Weights of a small class-conditioned image diffusion model.
Model: 7.52M parameters, 32-pixel images, arch unet, norm groupnorm, activation relu, widths [96, 192, 288].
Rows from block 6, named by matrix and row number. Each number is 500 + 25 x the weight over its row's rms, rounded and kept within 0 to 999. All counts start at 0. Numbers have three digits each. After the name is the row's rms in percent of the matrix's.
# short0: shortcut pointwise conv (model.decb.0.0.short.0.weight, 192x384x1x1, standardized in use), inputs 320-383
short0.0 060:488510487496519497497457491497484498521560478542491485503459486496545504542470482464493555502488540502491510492472523502547520494496528494551489558536491492523500539496559476515504509527499488
short0.1 104:516529502521464474509499563496499473498445483504459503569478474502493545471485505555476495523498455525488487400480494513532517495506529528534483494506554547480466495487468486467456494476562509
short0.2 117:503550554515502465504463507515511419564463491507514477490550479527514492514513504532534486542493485461499474446523551476536518468551506498515507507508522499503502479541531519516489472532527517
short0.3 103:537555567467483562416496495482552515509486472537452538558464506470509586504486516488501546442538508511474532471450541511473523524453543512522455467507542470472553497465475474462516449479499508
short0.4 089:522538462483482509486548458512446503503568514534556492496471474513477479481510447561561540537524545495482529558571491495514479525514469514508538514493526498513507482498543519475530505441555511
short0.5 118:525506504492450486487535466519493515511434476514492495400459516481545502455453528491496481535567504535509494531521477510455460468466501488570483463528483487503481528516465526466456484570443526
short0.6 100:460466465574431535486534528447491529488502467501510514465519496463456501444500455564451456577537488515499456528434541533520496535497437491500531488496462526499514487520524507531455455536456486
short0.7 095:508514471480528541497453496513497549460502534577494453535456529487480551499458496508522476451446537524548497467516530506491483495441445507510548527467508500534530494544509507474490508546497518
short0.8 112:560444488554524489498453521508450517479496455492484446530529525444446558488466454486482503549461506494560549487474568483512517479431464497527511556471475536570476492517501523470483497509518490
short0.9 107:489493505561460437489572460470509521490468527479534517482501480495468489481457527457498511505510492505528454536553483484566519497537503526476491488515495557527537534426530464516431497481587517
short0.10 119:515500455507516518588481468458478539554490447514469466451507484482527497492567540502505509470485537494502522431474518495519482478469505536502521476439478517490523522489506533573518497503388495
short0.11 101:567518522468439494521539562454491519439498501512490469497495442489485513488432503498565527471491458527503500466515458508518468488476499548475488504532441520514503552522523528461488462494556464
short0.12 096:478539480527513479468495494519515490510440507497490527548474553406515458510490507481526435475493523520539518601505518526504509513546456532499501528485532508538510497512469515494554512535518509
short0.13 103:558469487493520478511454482545551522509493511495516540492414533545493518508436506475543496516523537524471504481469507565539537500500538526426554526523483486482507465490561535451472495531546482
short0.14 093:484478527516507530474516499456439525492520468458533532444475477497491521507502513515493495507507546458512525482472530517499482471492494469489491500529476519552529477490499483522441475538456514
short0.15 100:513494465459454550513511515492498518487445515535476464482499473506510542512480506495466498496518480453513559525507499476486469463462483495549518544494474532490496493452482506541528474444512507
short0.16 085:545550550479500459492508499533493576535532492542517505520478509499509493527453485534498483445501550475436513508516501501470509516513509542513524486522533531511516568473496500497477460567504472
short0.17 081:492444504515449478505475504475526543498440459464400501495507547501446494544535481484527563479513482499485505532495498467483535491599485510515468522496474486518522490445502469577503540421501497
short0.18 113:541558460485568434553515566522454509508495519479473525457502545493508493463533483490460517464436513490506539460491468495477518492482501514530530453525516510502508558535467459487534485550455490
short0.19 101:526508520535477537490475516466447498509525543522450440487497545581543523487535474497477500464467464451508559491548512496506467489518481516499464500469485454488468540520486461463533478501512454
short0.20 091:495511508488562501517496505519517439502468513472517487543530483434513538488476455530526496523503478521527489480471518477519500495418501547497495476524473511500492507481494465442490459519509529
short0.21 112:508472515522535508489514452480488534445569445484456468505522479504523518512462492464582529455450520468552509551482506549464489486475524509504482458480490448499450495539531476492468515473467460
short0.22 091:529503433495557488507523481479486513511540462514494518501569520421505467468468513517511465449483424512488502579509512541470536478504521481523514521529484497479472506515470502475519522518503492
short0.23 087:511514505481539437509467487487448509470534451522487499497558460569526498498472520478439436492453492476507465531490510525512466523452544514485507485504506518503408549484483536463487513492499493
short0.24 077:484482476450471482519502526494539532507529458429503518487498486487504484569562584545503554485521532541529461485509525475533455544523475512471529472511491470545493515521498500535490564471547510
short0.25 084:506516511466497516444507554487463486484506562477533503472497534529530511509540492471531507455463499443536532480469490518492516471529497524509482478455502525500451528566485543487495533526480525
short0.26 091:486493499487477553496494504495520494516447497526429480481521501500516436509528543436531527503502492552487493541500504469491506509499503458471477464482487440543479476478457506514495557533467500
short0.27 097:494511538485481494535478477494431537498495449490475499537559494529474462518488506460530422526513537522522483488496517481517522516542508500485492465488470510541543493483506484567460492536544485
short0.28 106:476488511491535539499411506484490487545420528503486542559508493488517524485468524437471479479497536511515512523469565511509461500453519547508494527514537487462515490466490506528499460530551539
short0.29 097:516482506554583467517502475493493496490547504521463508525502524519592510494499531407493490487432518515513526511472503503480498430524517492466463561495484505516499540554504491539489487478551461
short0.30 103:494470515576460475468483550428501434475536496493486499470473536497481529500455523510483507510494484525491534507470517453537522529502449539483530466500470512538466491517461457461506575499481525
short0.31 094:485501493520488445488514514548531496441479538493472507493490498525565464496551488486453490521536519565537473525485454517556526512540515510486515496519491469547482563472532432544544490487506503
short0.32 085:537527516511468486513509466471542468507493533592501486474534496551552506525480556442490530513550558506497438537514522485547516494523527462477469491490524572478475464491524449538509510482555475
short0.33 116:496480528488436551500520471513510496512468509572480464525462496491444541480451464502502482504562514471493494475509538471508503498400521486503494461535507517471491457488490469447450499506453475
short0.34 102:488477485511508504461555466566533516498510482531443513480513498502430459508503570508484526487497497538453514486491539492494509490529502478472527527539466515526534477549484543518539523546472548
short0.35 087:502488519546491483516443492559557491502529515509502491497542484501472514432520520486524496517556483483495482466483514495502513523502511555484530487492509471438429454493502508527488484468558485
short0.36 098:465465519506461511517525535462497558524501559482541494487496536481550502498529509526483470490532518485529529495546497478534502511483513459500463550511513483454508490497427481493489517512475480
short0.37 130:483493570535472452532563466463487487505499494520496489576478481457500478487528466442507507483552547531442465455486467443493484492558537534548516489509495477524471495486531531507531494472477495
short0.38 094:522482452489470573468506490473557487551527406513509501496493508542510530510456498468534491505484453527514503493446569514486491506472532533481531483502513494559503521484496495520522527457526461
short0.39 067:515504519516517516524452491483506512524511527457552488503496510463501538512514545480505509519510480516478522520512483503517562516466509490520523529523477504470474495517478471543520463470459455
short0.40 093:544484492470469519471524454480484463500498465505514512550474507546496523534465491517489485507434526412497467499465538507491499532446482483515530477474477504542437519464499485513490491490534509
short0.41 105:517547513566492514475529480518495542531527460407577486508504493490498480498504544532492514529505470491548487478486494525505482470522486457499497486494527461472459504520479438418470493500473457
short0.42 125:463492457489533554472475452490554476509518540441623494459497450536528539535502528549525505467490495460534490529535484454483525488476504500481452518508525499536499515471500537472471529533501511
short0.43 091:548497514492513527461533522490560507534472479529441484465528506488510512487463502460513496548515502532489449467517445465508541479492562516435519467510477524425490485462516481537483457468449466
short0.44 074:497510488493436523479536481464465519464507468484488519511508483549500488483476491492509506504445475513489507519511530519457472500546510476509522502469479498549454535518488499468533501484538503
short0.45 095:535514494480541488467491498499559539464432440485540531477458487501534488492465532482512478505527509571517512471455469569538527539595560503501567510532423547536437525499528543550520537535474478
short0.46 107:527455462497521468528502474504605518536480535526553506457525516495536487476536471491498537506521515487510492476445495535513546530508546458524453473441452446466508520561451473490515523516496453
short0.47 097:481557466495532517518482504538504489490502560509493483494475528537492472520488469503465490487552481471502496550503508519503498497526523515480489504491521512557520433468505533487523513476487501
short0.48 098:520446513510527495464470477459487482451627537502503471468511540503531447543451489500566497545478451494448497493524529498474485526491518519493498513492507514486502504520494469422485484498533462
short0.49 099:513452420453553518500472542439519465510500440534486521493535510491528532537538561472553565489540553512494527506488521488535478489434497505495486533522473519491491550459513518532473493525449489
short0.50 104:509517464504446520521501584512489484492542495472509475497457550504509524526473470514562456555502491471525488541437524555494510475465492527508486473471455525533490470523550531498484528467478518
short0.51 106:472505502528487530488504551513497520487506499467512518506516450518435519511526474456530501530530476478478483456416491539482476499517483536467508451431464483498482547546515513454499489545447499
short0.52 084:503484532502473530522527510530521530510482540463531481504496535479476514570491532507511494537523497459456466497538504519491584499556504519522490465522525538495517487564525436496521493513542450
short0.53 093:554536538492514440514485459505432497532481476468484550513481498529540506488558556515506474514530503490517482475475494544446449469522540533485467489527501496533491531473485567461480514525497494
short0.54 088:507463395462450528492513478444474492474460554510561512530489513512473507496521477518507518485496532495434542519499491493510520512486493520508466504513485473534517462426504521515536536479515478
short0.55 088:512523498496430491500501497527497517474537449489507466502446518513518515449515472514528519536505509520508594484482503481528534515516514530544518471502490541545498486504533476450545533524540499
short0.56 092:526501486543579514479509511519525529450504448471532478466482510519474479513493466520509502522487546479497528496518490491510503527530573516523517515531446552547529516511533546492504483512465512
short0.57 094:554523466468501496454490483468484442550516517534561468492521558519535555503413474495519532506479476494521534504481495482527512521495502539486538528509535470451528510453417503555520522454536495
short0.58 119:463521518440434475493490449491539477518536430506459465427460491471443491498519527474490507568522448480502508534511536529532548497514512518454470520491481512439531485520513468601501474471559496
short0.59 096:497511503529529448472472554475521463576499494531538504476524497455580514474536564469516537494524476534498515477478488543513502538541506495510503522543524448483555489498522528537503461538497497
short0.60 110:541541503553565509503436486447421485489569544527471499432493500534560549508525533571489497457445464445519540523554450464532478454546565498521517527524518511445495534501526514497445447529484521
short0.61 107:446567486534456555511514459576476548491425540518501486565576441517515491482517493513461495502468504490483494564482513426488505509502486549454501556457499522490483501443527511511460527466544500
short0.62 105:512449489524498518513517445465521519497540514464492473519503520436530506487504500543542510535498478485512535511536501506463541509533479466547529526535492489458532462480485515472483505475517505
short0.63 110:525470433494551525482518523493503507492502480545491509535444527493537493497428510451503469421514453512500539519471504549541545494520524508520539543526485522469505487466542522507475536540494506
short0.64 100:537513485510485498491574473501522483452479492477540514493478509488472465454416467467540508501465477519468518500514494509485534498468493469505506452470476495514468493528509482477478537535490460
short0.65 092:503512468506509523552498490513477523536548516547480474496514489470506497525416486447520470474474468514522467511523460440538533478463463481455493469504503525524447467493502481534460532522491496
short0.66 091:494495491479563489480518504482502477474418532449486497469467530494492536472511493495489552461480513490482544474499532528535557503528500527515513517526501519531533501542502504530548529519496478
short0.67 101:461502503477492536524484497475494487491526484529536473536526417504478480506510453519515497526530500462517508474538417491476492518516567550518551494510574514507566535524535537486527484454507483
short0.68 098:538489531430452459499508459498472603487455478466549530538468562509449491504480482568510488504513474483502490505534503508458463495472495471561499481500481478518512498477467527459498484485499525
short0.69 088:500489531493497484509508489544505551520518461514481509542494546458546486494507487502526526463471523476482555492488518554525483510531562475549502547485471514510523471503485486495560527532551505
short0.70 085:505538507409507534515557502497465514485509548512486527495456510548512539509466470495517497512515471517502515478567501526532495510513500580525486515518546503481535501502481517478522506521559547
short0.71 100:507471484479460482515462486475465475470583458439567550483491480465488512461501492552516478528458486445514546525503522556478482514557512517524544477474525493526488457477487514446463466470511545
short0.72 096:510454439509490515518482493465496482503515553396494476432510508425483558503514473502497484502483484455497502517501518477516538515496406519513488491447506470496505475501502502501514522434484505
short0.73 112:479502491489498429509497480508466498517586473553508495539492481512564515510437545444545525470515466545471477479535511529555508482494464548525518517477529504494503553499535528548464503534494498
short0.74 067:499522538550481473507435511506555512494519484484517504486520518492499463547502450493502494510562501459535468491583503460485527516492567490495497450507478509538521543529480489457504498506481496
short0.75 105:489520528506429497503509527475489482510482462537468524501499479485457497483543484478474472468572450500484475533546523475465484456497486463482511475483512491405544519502494500521496483466503533
short0.76 116:585514453492456521487557493498497511537492523485508514480462499486523565458503475478524509510522501492492507465422412499541484511567531499449445459444562478473468507412469532494498531430455494
short0.77 088:519543501494465517473509478421433529495531515505533476506472512477520462589508479500501526483457528522476496524561564433521509500507451478513495512492494458530436506542506475561475515535511449
short0.78 082:491531493551502454488455538493501525516512500467542513507529486530485512510534480502459506507457502531510516498519494511512525480497559550482430503509476513490534553480502505514517539478492468
short0.79 097:463483512518490547535473459489494477493495530480517478569580464477481469538505524478537522501520517464542505512537510466500467458504481563533468488504518482468538530518432488510489495415447485
short0.80 117:521502446517521541543477528453522519536497433491489485516493519520455495542473529476451456486519509465516493498525526462525535470519460490523490487482464559485463482478550515515580568444498467
short0.81 116:473499478500495455512526495511503484483475499580541522487450479528551471458467543544539552483480551510514474508548522486512496508538516434475475561516494456460557459476448513532533487507524508
short0.82 117:448494502566491475444461503441477517474495503501527497540506445486573487541462491498492479486520475441595504484514478452463471530497515502501522525499551519540494471448557474509504518507504518
short0.83 119:506451512490493487484482535513515542504481518502508476518477490564455478585529450506486480466534525498456527489522502495505525510544498471501502537502448506487445464483542446456490572482503516
short0.84 121:480494528551465565546470508464534524529458549484486483550508565538493489518452506478535518525542457489505499445495499512511466492483525504519498496525522490524496508538502513436483551499511503
short0.85 104:488501518474471482507508502542510521470474470514473508532470475488510499517441493449502534516486492486422483453607517512538494435524545492490492481564473502513530487515532473491493520468499546
short0.86 100:459471529564471479505466471500545489528504504469519444542510514489517535517537517465582539528511504494502506499491505474532485522497496536541474510462532513432499497491530483493488487482528474
short0.87 124:510490457511442528479516510489498524504506520467474505542515470516487518494521459536496510547473510447549454440444583506519525504545487574504507568525481507481467542478500507525492478518452516
short0.88 103:545498493504525516506475485439562519513520523464506504529496472526484533453532494505493475541529503513461458549528556504492532511504538446462508553501461480538514449527522506473478488522567489
short0.89 106:495493513522458480461513546466458512524519523554488519418526454522538507474529487477526462556457538501487450469492446513551513490428530484506542465463502496483531515497530491552480489485556517
short0.90 045:522478501488482511493518483492499479460469493477500527489514492477463531483514532506519476489490467511482511524464460491474511470473505519486486468492475476480519478510499502509489503487485500
short0.91 101:494465533521555518430536550470526505541514448464415499472522447446522497467512498495498472497450478482484516493542453499490492514506484501509522501483483553494496562510557487546505534462551493
short0.92 102:476535507541543516532509496513517478557497574484535513500469475479551476486521412547518525505496522545531498449540534478466457511499504487515499513518484471476479498485563501544481432525415546
short0.93 078:477515500503546473484540441482485457522500501470463488499515449491505485515502524509509451518490523550504514423482550488465480515562450533512489545469529529542494525465559446549549506480574483
short0.94 095:525445497512551530551531475470573515505451502560463476478497566500494521436465559432522475510532479459516538495561515443500503524483497476489534515492485496535509531495494497497451518485447491
short0.95 123:545499473435464438457495496524469525367472455503484509549463543503456477514533560523468527456515562549469502541521476554483495500502504487495452497504452487556538519481437515520499489504473492
short0.96 082:520499479519506499542489535505494474512484487538491520501529504477506536474534514538465501506504447488502459506538455485475518483469447517464456467445533464455495439479434466494527513484563498
short0.97 100:514454490471554506537495523494589497506517470578466507431522435459494483505457433482539494486503505511526398491555534524518472517429471497513497477481504471474489452542518517459441502531514487
short0.98 087:509509527507495488494434484500505546508509522415554451512530469481499505477527482527490509465480517483482453508549435511499475513493475426539420521551496521482464485472535441403444480486471477
short0.99 074:495525520570462470520505489505449500474564486475552450475544456485498490504519499542512489540464502478474519490511473491464491457463498449503535503451479495479510484454490445549551471440476478
short0.100 089:508521497520500457515507442522513496486454472517544482522510467506461523528500481501467514488536533463529505513543548452521450487520481483560483451484496542499543497444506466475444531498494516
short0.101 093:474542561488501446505506517509538524491497458469464521510509505468481463471551523471498472466511513460520446511552532471513497533510478480457516478505520522445508486534549462509513467529496509
short0.102 092:503506488528434529480511496433493459576502495463508536527469525471515503485416516469488471500485510484495525556514505545485491477526489544504478502494479483484498543512522456495498474576546482
short0.103 093:521504513516481502458527470516470508508501525524476494496456572454476540494449491432514484436465506514505485500477505463503469495487508510506435498537513475546506525504508498476461486584551487
short0.104 100:468475514538457498497499535577430488502523559487502493535487509491532498512465435535517482562480562471517548535497470444532486527479448577526506486458481473489537447531498513470496564491527497
short0.105 100:525547474566497487503486536451498558514517551495511484496507499495449463536471496460483489482538467473513509493482488520488521553513459550478422526510454529453525495552514442538468532521462491
short0.106 110:507521523524498489496539530501513501491419527509550507506511451460520454496453506533460446462502437464542427502514469509473482493460543537434527505533514507485470467504489483491446445485489543
short0.107 117:531454474495512464464523527579585554491512466479527501475474522477497513511496434552493450465561487451493471536553556528480467490470443476515507549491513518468500540471480522433515513473487476
short0.108 102:564468506468496474490476478519481466512531526514509473500490531509509506496448562536535571518452481489540462532444481536518460513496496496489561442503507514523470564472524494544458436461523448
short0.109 095:535499465491480496450424487486505521524510544485496520471502562513524471472477469524501442501517496501499442521552524525513542506453440497468551467522522516502523454516514539455442501508512506
short0.110 095:509501506480492507499421477493473542542444558468496482529572470509535486523531506495524479527504540482489488558514537495511509448491475527494521503503516458505582516549489494475489462500494512
short0.111 082:497448485557485457496450454485508476517436495510485528556554492463461481493553558463535515483478500540504455502491503494486522482521466501509511531527482495478502476489472476565511504463485490
short0.112 102:538483449562531481548497475479534477483463503497545471537532511496553499546483456517472463498491499456480540489476506509544528493494525526511507571467464549453487485479510492443476452486466535
short0.113 105:466483521569497502555509492517497458495463495520454495544481527472509483498502469478522475473492453444492466497508492476511484488529476511514531489469482507511530566455507501496495520468469474
short0.114 099:490496515517517538445509468520488525487465539507474444512480469507572507549458539482536484501475483520516483530514538481465510502507497536501469487533501517517479494458538497499475481500509484
short0.115 086:518525535548511514444489503541441468509509476480541504495527450526552495508518516493506486500500458434533478484497481516517434490525519512487505540494485461495499475533460490443505422509463512
short0.116 107:481492491518475527533484442449490553475456581555518467524520520470501457499508503507548452516474547475462523512486527502519513488508491484518489546473534530508517477546491530492489507466539485
short0.117 111:514546527537529469542503493561549529490505513466526520448479498504503530515524549558422487459518481518501476519518520512521492548544518478495471476504512518519505520512528478528525480445440483
short0.118 081:539482519524496515511494550477479531481443501483420550428518511516489492459506511460477532473457487501505498500554488513469529464549479517482485501527497476561516469488515519498575477461449538
short0.119 107:457472480447486464511504535491500497527491489497518498512465512528419483530459477468492515428514472492571514543531447523484555529522466501527415515473484479433507492478531490511472527548519503
short0.120 117:515469515532485467490488495488520465514492468498490486500533511502480515491482472478479484490550529508515537498483547455479471493477474539491504580509477486532526443470515483544505441483497476
short0.121 095:497472527558506500527516543464507499518493504445483469489579560456533494511548495544435507505442502470496527521510503532496481465479492470477518556458482484510470521534497510497492494524477456
short0.122 110:554489484499464495487540445495510547456497417487501499536521506496483449483400423524480517522531484530526476536536516467501505490455496505451457510489503524478550442497531511470487533494552520
short0.123 100:570502565523521508515513498469484456497516417520520502464487516494486550488481512480480518502471537522488466470499508502472503494440521496525499464500480555505475487486449489500434479554543486
short0.124 087:481465484488520544502494524502487509485461543483504539498474513486466523489499488538533487495503500487524493458471511523479516536470464495467522507510504491475497470497516488463440503493553517
short0.125 093:507494493438511488506496489478436515519574485499509521492463492523547485529513517437502512478430520512533521484511454550478498474441536464519444461500516469498476591496479432516453476510474483
short0.126 108:520527505538514478569524547496560518520532545427463515469521510494528431446562463488474489446486512520506526531526448510508519506531486452511523499523506499478521506548484508475515504440478482
short0.127 122:526571456472464513474453537514577477524445477480536503462543516546482461527489479512506547520579501497479537501590471539475532470539524527494490487481482493488538448538509508487590549494513543
short0.128 102:532530463489487483466502478515426500475562500541508502499498506514529481496437514498493515498432489503514476512555455479501509551488468441480494504519504496548507525487471473543429524507530470
short0.129 106:501456470521515479477506500550505521468514535515493559484448552534454493521491538524473488408481506477507496549543520494509535492432469498512526531496467546557542502474503503478468449559490497
short0.130 094:541509498546493499501464530526494459492507492501513509506498464515493535487543505539481487530433482519523508441458520512511487491578451482477503511529530514552465478513476506523499520475520493
short0.131 077:534507522521496512542447521462518513472492481498533509508547467511504490482495484487478525485497487485525510518532486548467483496454497510497434487504489489483519485499477487500469489497475495
short0.132 108:516526445473513525470454478493418531498479572507471505493536467493526511485560438511424444523574535494544471482563485511466500507458508445535532469488509478467487455511498466499485490497473517
short0.133 104:429532535495497515487471521445454485531519551508469495532451458446499569533476551506486496479480503472556514479462522459471459513484533522540500537490497511517552560490530454538528502514469493
short0.134 102:456492512466456506494517524524456491454524458472487506532505483494497519521504470548430538520500502480513476422385481521558494525606490481516512531492510474475479509516498476499518525479475492
short0.135 085:534451497487499530515473486499516474477515472478487511501477521497489539490526512549570506486491528513504519493393511504529474487481534497484496474508483524455504490487509486473524455500531506
short0.136 119:518470490549509562512502497491495441532499586508478553467447500460518516460498467516532519512509451460509458515476525480528507502457507511480498481518476505522542424498494465499434546528552499
short0.137 088:544521516470546470515546515519551514517513536505580498483496446488547504399498511502452495488497428502546509470581510516538471511535527509514514562495509507439505515487492496527536457503521512
short0.138 118:472539477500508510474518509509438542452503493516466507530515455490505482501511524496402499489468459509473490461535529440488523484529531439512563544526438527506518505503459476517481461460368481
short0.139 103:541542494549520506490547491500473549524538507508583518502548489490445494501477495532463481481484469541509512483466510511462472491476473480480501457511497479459491511463529477493458475501452522
short0.140 085:532509518519502530504537479512534488502498601548460453500546501510479519539463505454489497546575494509500477513574516507490546520498532501520589498485527501471501484479499479539460519509461495
short0.141 065:516476450486460557466493491485455507508447477504452523487484560497460497487475515505524511461490486548507523503471479491487515467449454475527488466509501489475519460505506522496466523522425489
short0.142 101:487518526497539494481523467536486460467479487557433451496558509524514524455452549524478484566496472449517474489577488473478471493503513492513467524500490491498523498491514490485487462471614518
short0.143 088:500574474440523516485514453482521459516490441455522525529443478483479516506483464496522514477511503539503531451511485480473439526535486506539528466472508508491523523523491500501551472503523486
short0.144 113:460533501497541496545457463494474462516507490562532506528488506541482502534499543536463512475478497545532503457417464490506552532473568505504486560486535510492469502476453484502448528571489485
short0.145 091:548535486429565499513468504494507511531448484524473529500507502469436473465480491463440538479498449471506468473544477500516513548491483554507567480505519544495506532510488477517506496495491505
short0.146 116:527512538508496456513448428525475484459484464509426523534471542506498528433530476475490546498473519488489473457472496521463524518502452489484489441432528464500504486482539461548543488510525494
short0.147 075:508457487480534523508471495509521510479477511534475471493487517437517504455490535485538492462517476499510506498482476471488546459484448489521490460448491551475478514545467505530490511537516497
short0.148 085:482494478426494527470495434472522572510465507520469455500492564492477528498539535446550512526595529484491510545487534492497521496500469520545499525483501549491519439452536508584524507509489521
short0.149 107:500516520534464527487456489514525570517459501483517501466488509519459494460481543511525497484549476522510501484519436486472498472467491497541478529491545479488514502514532408509498484511409496
short0.150 119:514539518449498492485503520463459439522552481453488533511440530470469526489485487468470591460425505510478481528513441527531508501473521503574525496467443511521535496435482465498538533483524497
short0.151 105:491528431427475488458472499487437520513506528453516482521518543486527495488491479495495541479477482519533523572579491471525431519465507493561531551464521497515518513467522468506540456475511435
short0.152 105:513493510469530504501513541517552475497482556524403489520449543514553517485506536496520486498485482533451499549436445457520475521483516545448543531500516510465478494479505512425506497503592504
short0.153 108:488499516520437599512469538579462472517504548542494492447515501506461501429465475452491441501536479415487489493508513470541545460500487515429503567467502469506511490508503510525510441495475507
short0.154 105:478534489457448523519424483524516504524517404480524502486501514542506432506549509473500486489523491529530447545542517476457528469539475496484502466482500530444521496530522536470541503560484470
short0.155 122:541489428515461514513489527493515587481485522459517475464482512509484537513501546468553489551506520471491565514491529462510476424527520472460536516451504505574488554437452454433518455518512499
short0.156 124:497505450470526540545558482531517466539589465444495510508491479450533489572469442450462505563464468486519453498482493500537464511571481517454464516513485467486494579501519466541454497488554511
short0.157 101:559496510472453522461560551474479526505452551477490476492468489482502514513528508517466511516474541494508521491454477504472503518518491511504464490541459477523466477537527558534549528497461517
short0.158 118:505501520561467530487505493491527545503471486450461479506534490495483471505484557481529512525524454453491519522469495503487474534518538543483464497501462519533536544519558579507567476546417508
short0.159 051:479520516493519473527472494490512533552526531517538462500489509480510496510482518526492479515535505491518453486530533498504460513491497493467558512477537525491495490458537512490499471531512490
short0.160 061:549496525509488472497509503498454527516588500435548493493525508515570485508526520532466466541517452515486446482463510487512459493518538540470495474503513505491433510481488523507476465549489476
short0.161 102:504496518538468442475465491553417473515558504492450512479473495469502504515550529549461538475489488517572470443533497437511517478518477530522500499492514446517537489504521491520493514453463470
short0.162 095:519491496461457466484462509530456458418542442489562497481489561486549478472432459486538547488526479456475477475523495527493551502498512539527473501538508459473476507493489446465497471508482523
short0.163 109:499523504437546516496534521542554494476492474548475518511482482472495560458486482532480437480541518509492453535520556546492457516468519465522456530486471522500509479473487467459493474489471455
short0.164 114:525574497468519508486496506515483505448538509528461529498502545543548502560418421519489429522483458500536520563525474445544436507484531476517510536433473520484521489573497535493419544478523489
short0.165 114:531491507474497473478510501516518524445486485562473438487467496509531519461447523497477512467515568488478453491559576478473457492506540537488512522463461511529559508541554467536491468461528499
short0.166 104:472432480467491466470504527544465561498505406590522447553501531517571476468447488478516509470449467487505533556458534477515456495454510457511525536512476533466474512475497519489474537507526518
short0.167 100:517517484460555525453551459450525511482508473559525487483528503491490519485527508475508489495551511496447466505521472543532489470502458503507439481508507479473471501460504485475462481438536502
short0.168 120:534504477529499530490526501525447519509548492516491512479547490524497523588516467538473474494509558488521469518499559532520481504492480505393442513504435513561528470489521466508499513533468531
short0.169 061:483448448519488465502491535495511509464464488484511511537491533497469501510466489497528492484469481472487535528470439512428477494506473520493507510496491513553512509507440547475515521485505535
short0.170 115:495491471481507490429556486474505482470481501573514551495511487537501507469502507527484497540464505555544537486487450477529541454469526537485475523585472513484504495497554526484431475528475473
short0.171 105:507503541457525442478501530496502527503495490459606556481519495551513503527542512520519509484488489518461545520510474475470491454519456501513403504498504442459500527484494498497507528474532461
short0.172 104:496442474443505447491497537542472476508514522574439499485539545494494546519508474482491515515531473469475520555485450510564477481369486435524602483475459535541501446540532486487465478463497479
short0.173 104:494461434533520482546539477465522459494434516504592461533557421508465526531562500530563441522465488518468502493536518488461575512525518532519495509540481491466502545486546494491483528421499512
short0.174 100:491488535439458521497537460515492489452442509530447536564486476495474520432475445526486482472481472528480523465511502466473538529450544475530567505524521509516443546515487505505465577515507523
short0.175 103:570542525525473517544492484504549516485490496543482511540521468508509538473451489529438509517496464477507493500511561497502481580455478531455488504505500452500514532483479505499505450511431495
short0.176 110:561539520516491532461521493510495547504559493502481505497525505536489533490467473417507559484500489501486492503512500452479523541496520475467510478496493498472463474476476545544529550545420489
short0.177 107:541520489512391542510477535499464482469464512537460503554477551454530530466503456489520482478506550480527466503524459494507504459512499554541558492497506459482497511552497541494470516489545495
short0.178 089:502498538452475515498536513484457505496535475479540523472482494482447535532555443507490498483515499505490463487502530507529542528530495501511488520528532523506550477460542527495508494514522505
short0.179 117:516477520477496443551496520501517452449472554491524480477453533480558529548498507475472480509483509474473515488478462462510515452501540532486515498495450536486528557570497544476503474489440536
short0.180 104:539550532535491463499477521500491481502473477525468500484515536517475500517469541522506521549516447436550546490525452497512515523494473482529446464534521498504515516559508475526418462499487500
short0.181 097:519446437512472561445467547502571453517469512578493508512504467519569493510486538513492527518489504514487548465479479488492519466475562523503461516488492515503552450519445474499500579526467556
short0.182 105:525452469484567479517517542461439558521542503503496497498504514545520524496518479528530484483423461498505574500408484457479506489520447451511533502451513523493534501474527509519468555526466484
short0.183 102:502519478494509462534526501533466546480467551493516503587536481540483526534499408545472465469488523509506452572505484516507545535491472455478548521527508536542516543481440506524511512511587514
short0.184 078:511542496452496556508437513511469511516527566509498520456489440541534506547500513498440528512475496503479500515518511499531531477464528497509508516482495483485478506546534505505476543453470482
short0.185 058:494446501513475510464488484472491492460492482441500539486490540512486519486526497516483453526476511518447530539516478493479511506497493518515508479489470457483480548535451511444513449482493496
short0.186 104:510541556488481472491509533535527442505515540480534468495480543461493532549483517479467517514450428461536533495532449459504562497529517552508505522497506523456515467521464460555447500506574475
short0.187 096:497507516437544519533569497522469521518536541495527504506476427559544532487494413488440528546436472522503544467496519448533485470532524534473508549454510525529471544506483520452536550449506490
short0.188 122:535518494469530451577557511413516516518510483495539465521509543488521514530437469515463529516500490511473512505466494519511465500498447529466493477452531489513461472477501478501483458534447467
short0.189 107:526531551452530510464538468515480479476485480453486501526495495523475499448528462480570510478455540532445484478443531516506510564523562511473476525491479521523526514471512517454512503479520491
short0.190 101:450528486467510475418513533499511485508474446389501455504466478466509479502506467500539481540498484524491474518525486484515541485518532525488479501492498489481505491534562472500524527492484477
short0.191 069:550493497513460520486568503524468530511477500539498521529488523560527501517522482536462527483512493484488492454502500487541491473525474484521478528550507474535476498468489525524473530487475493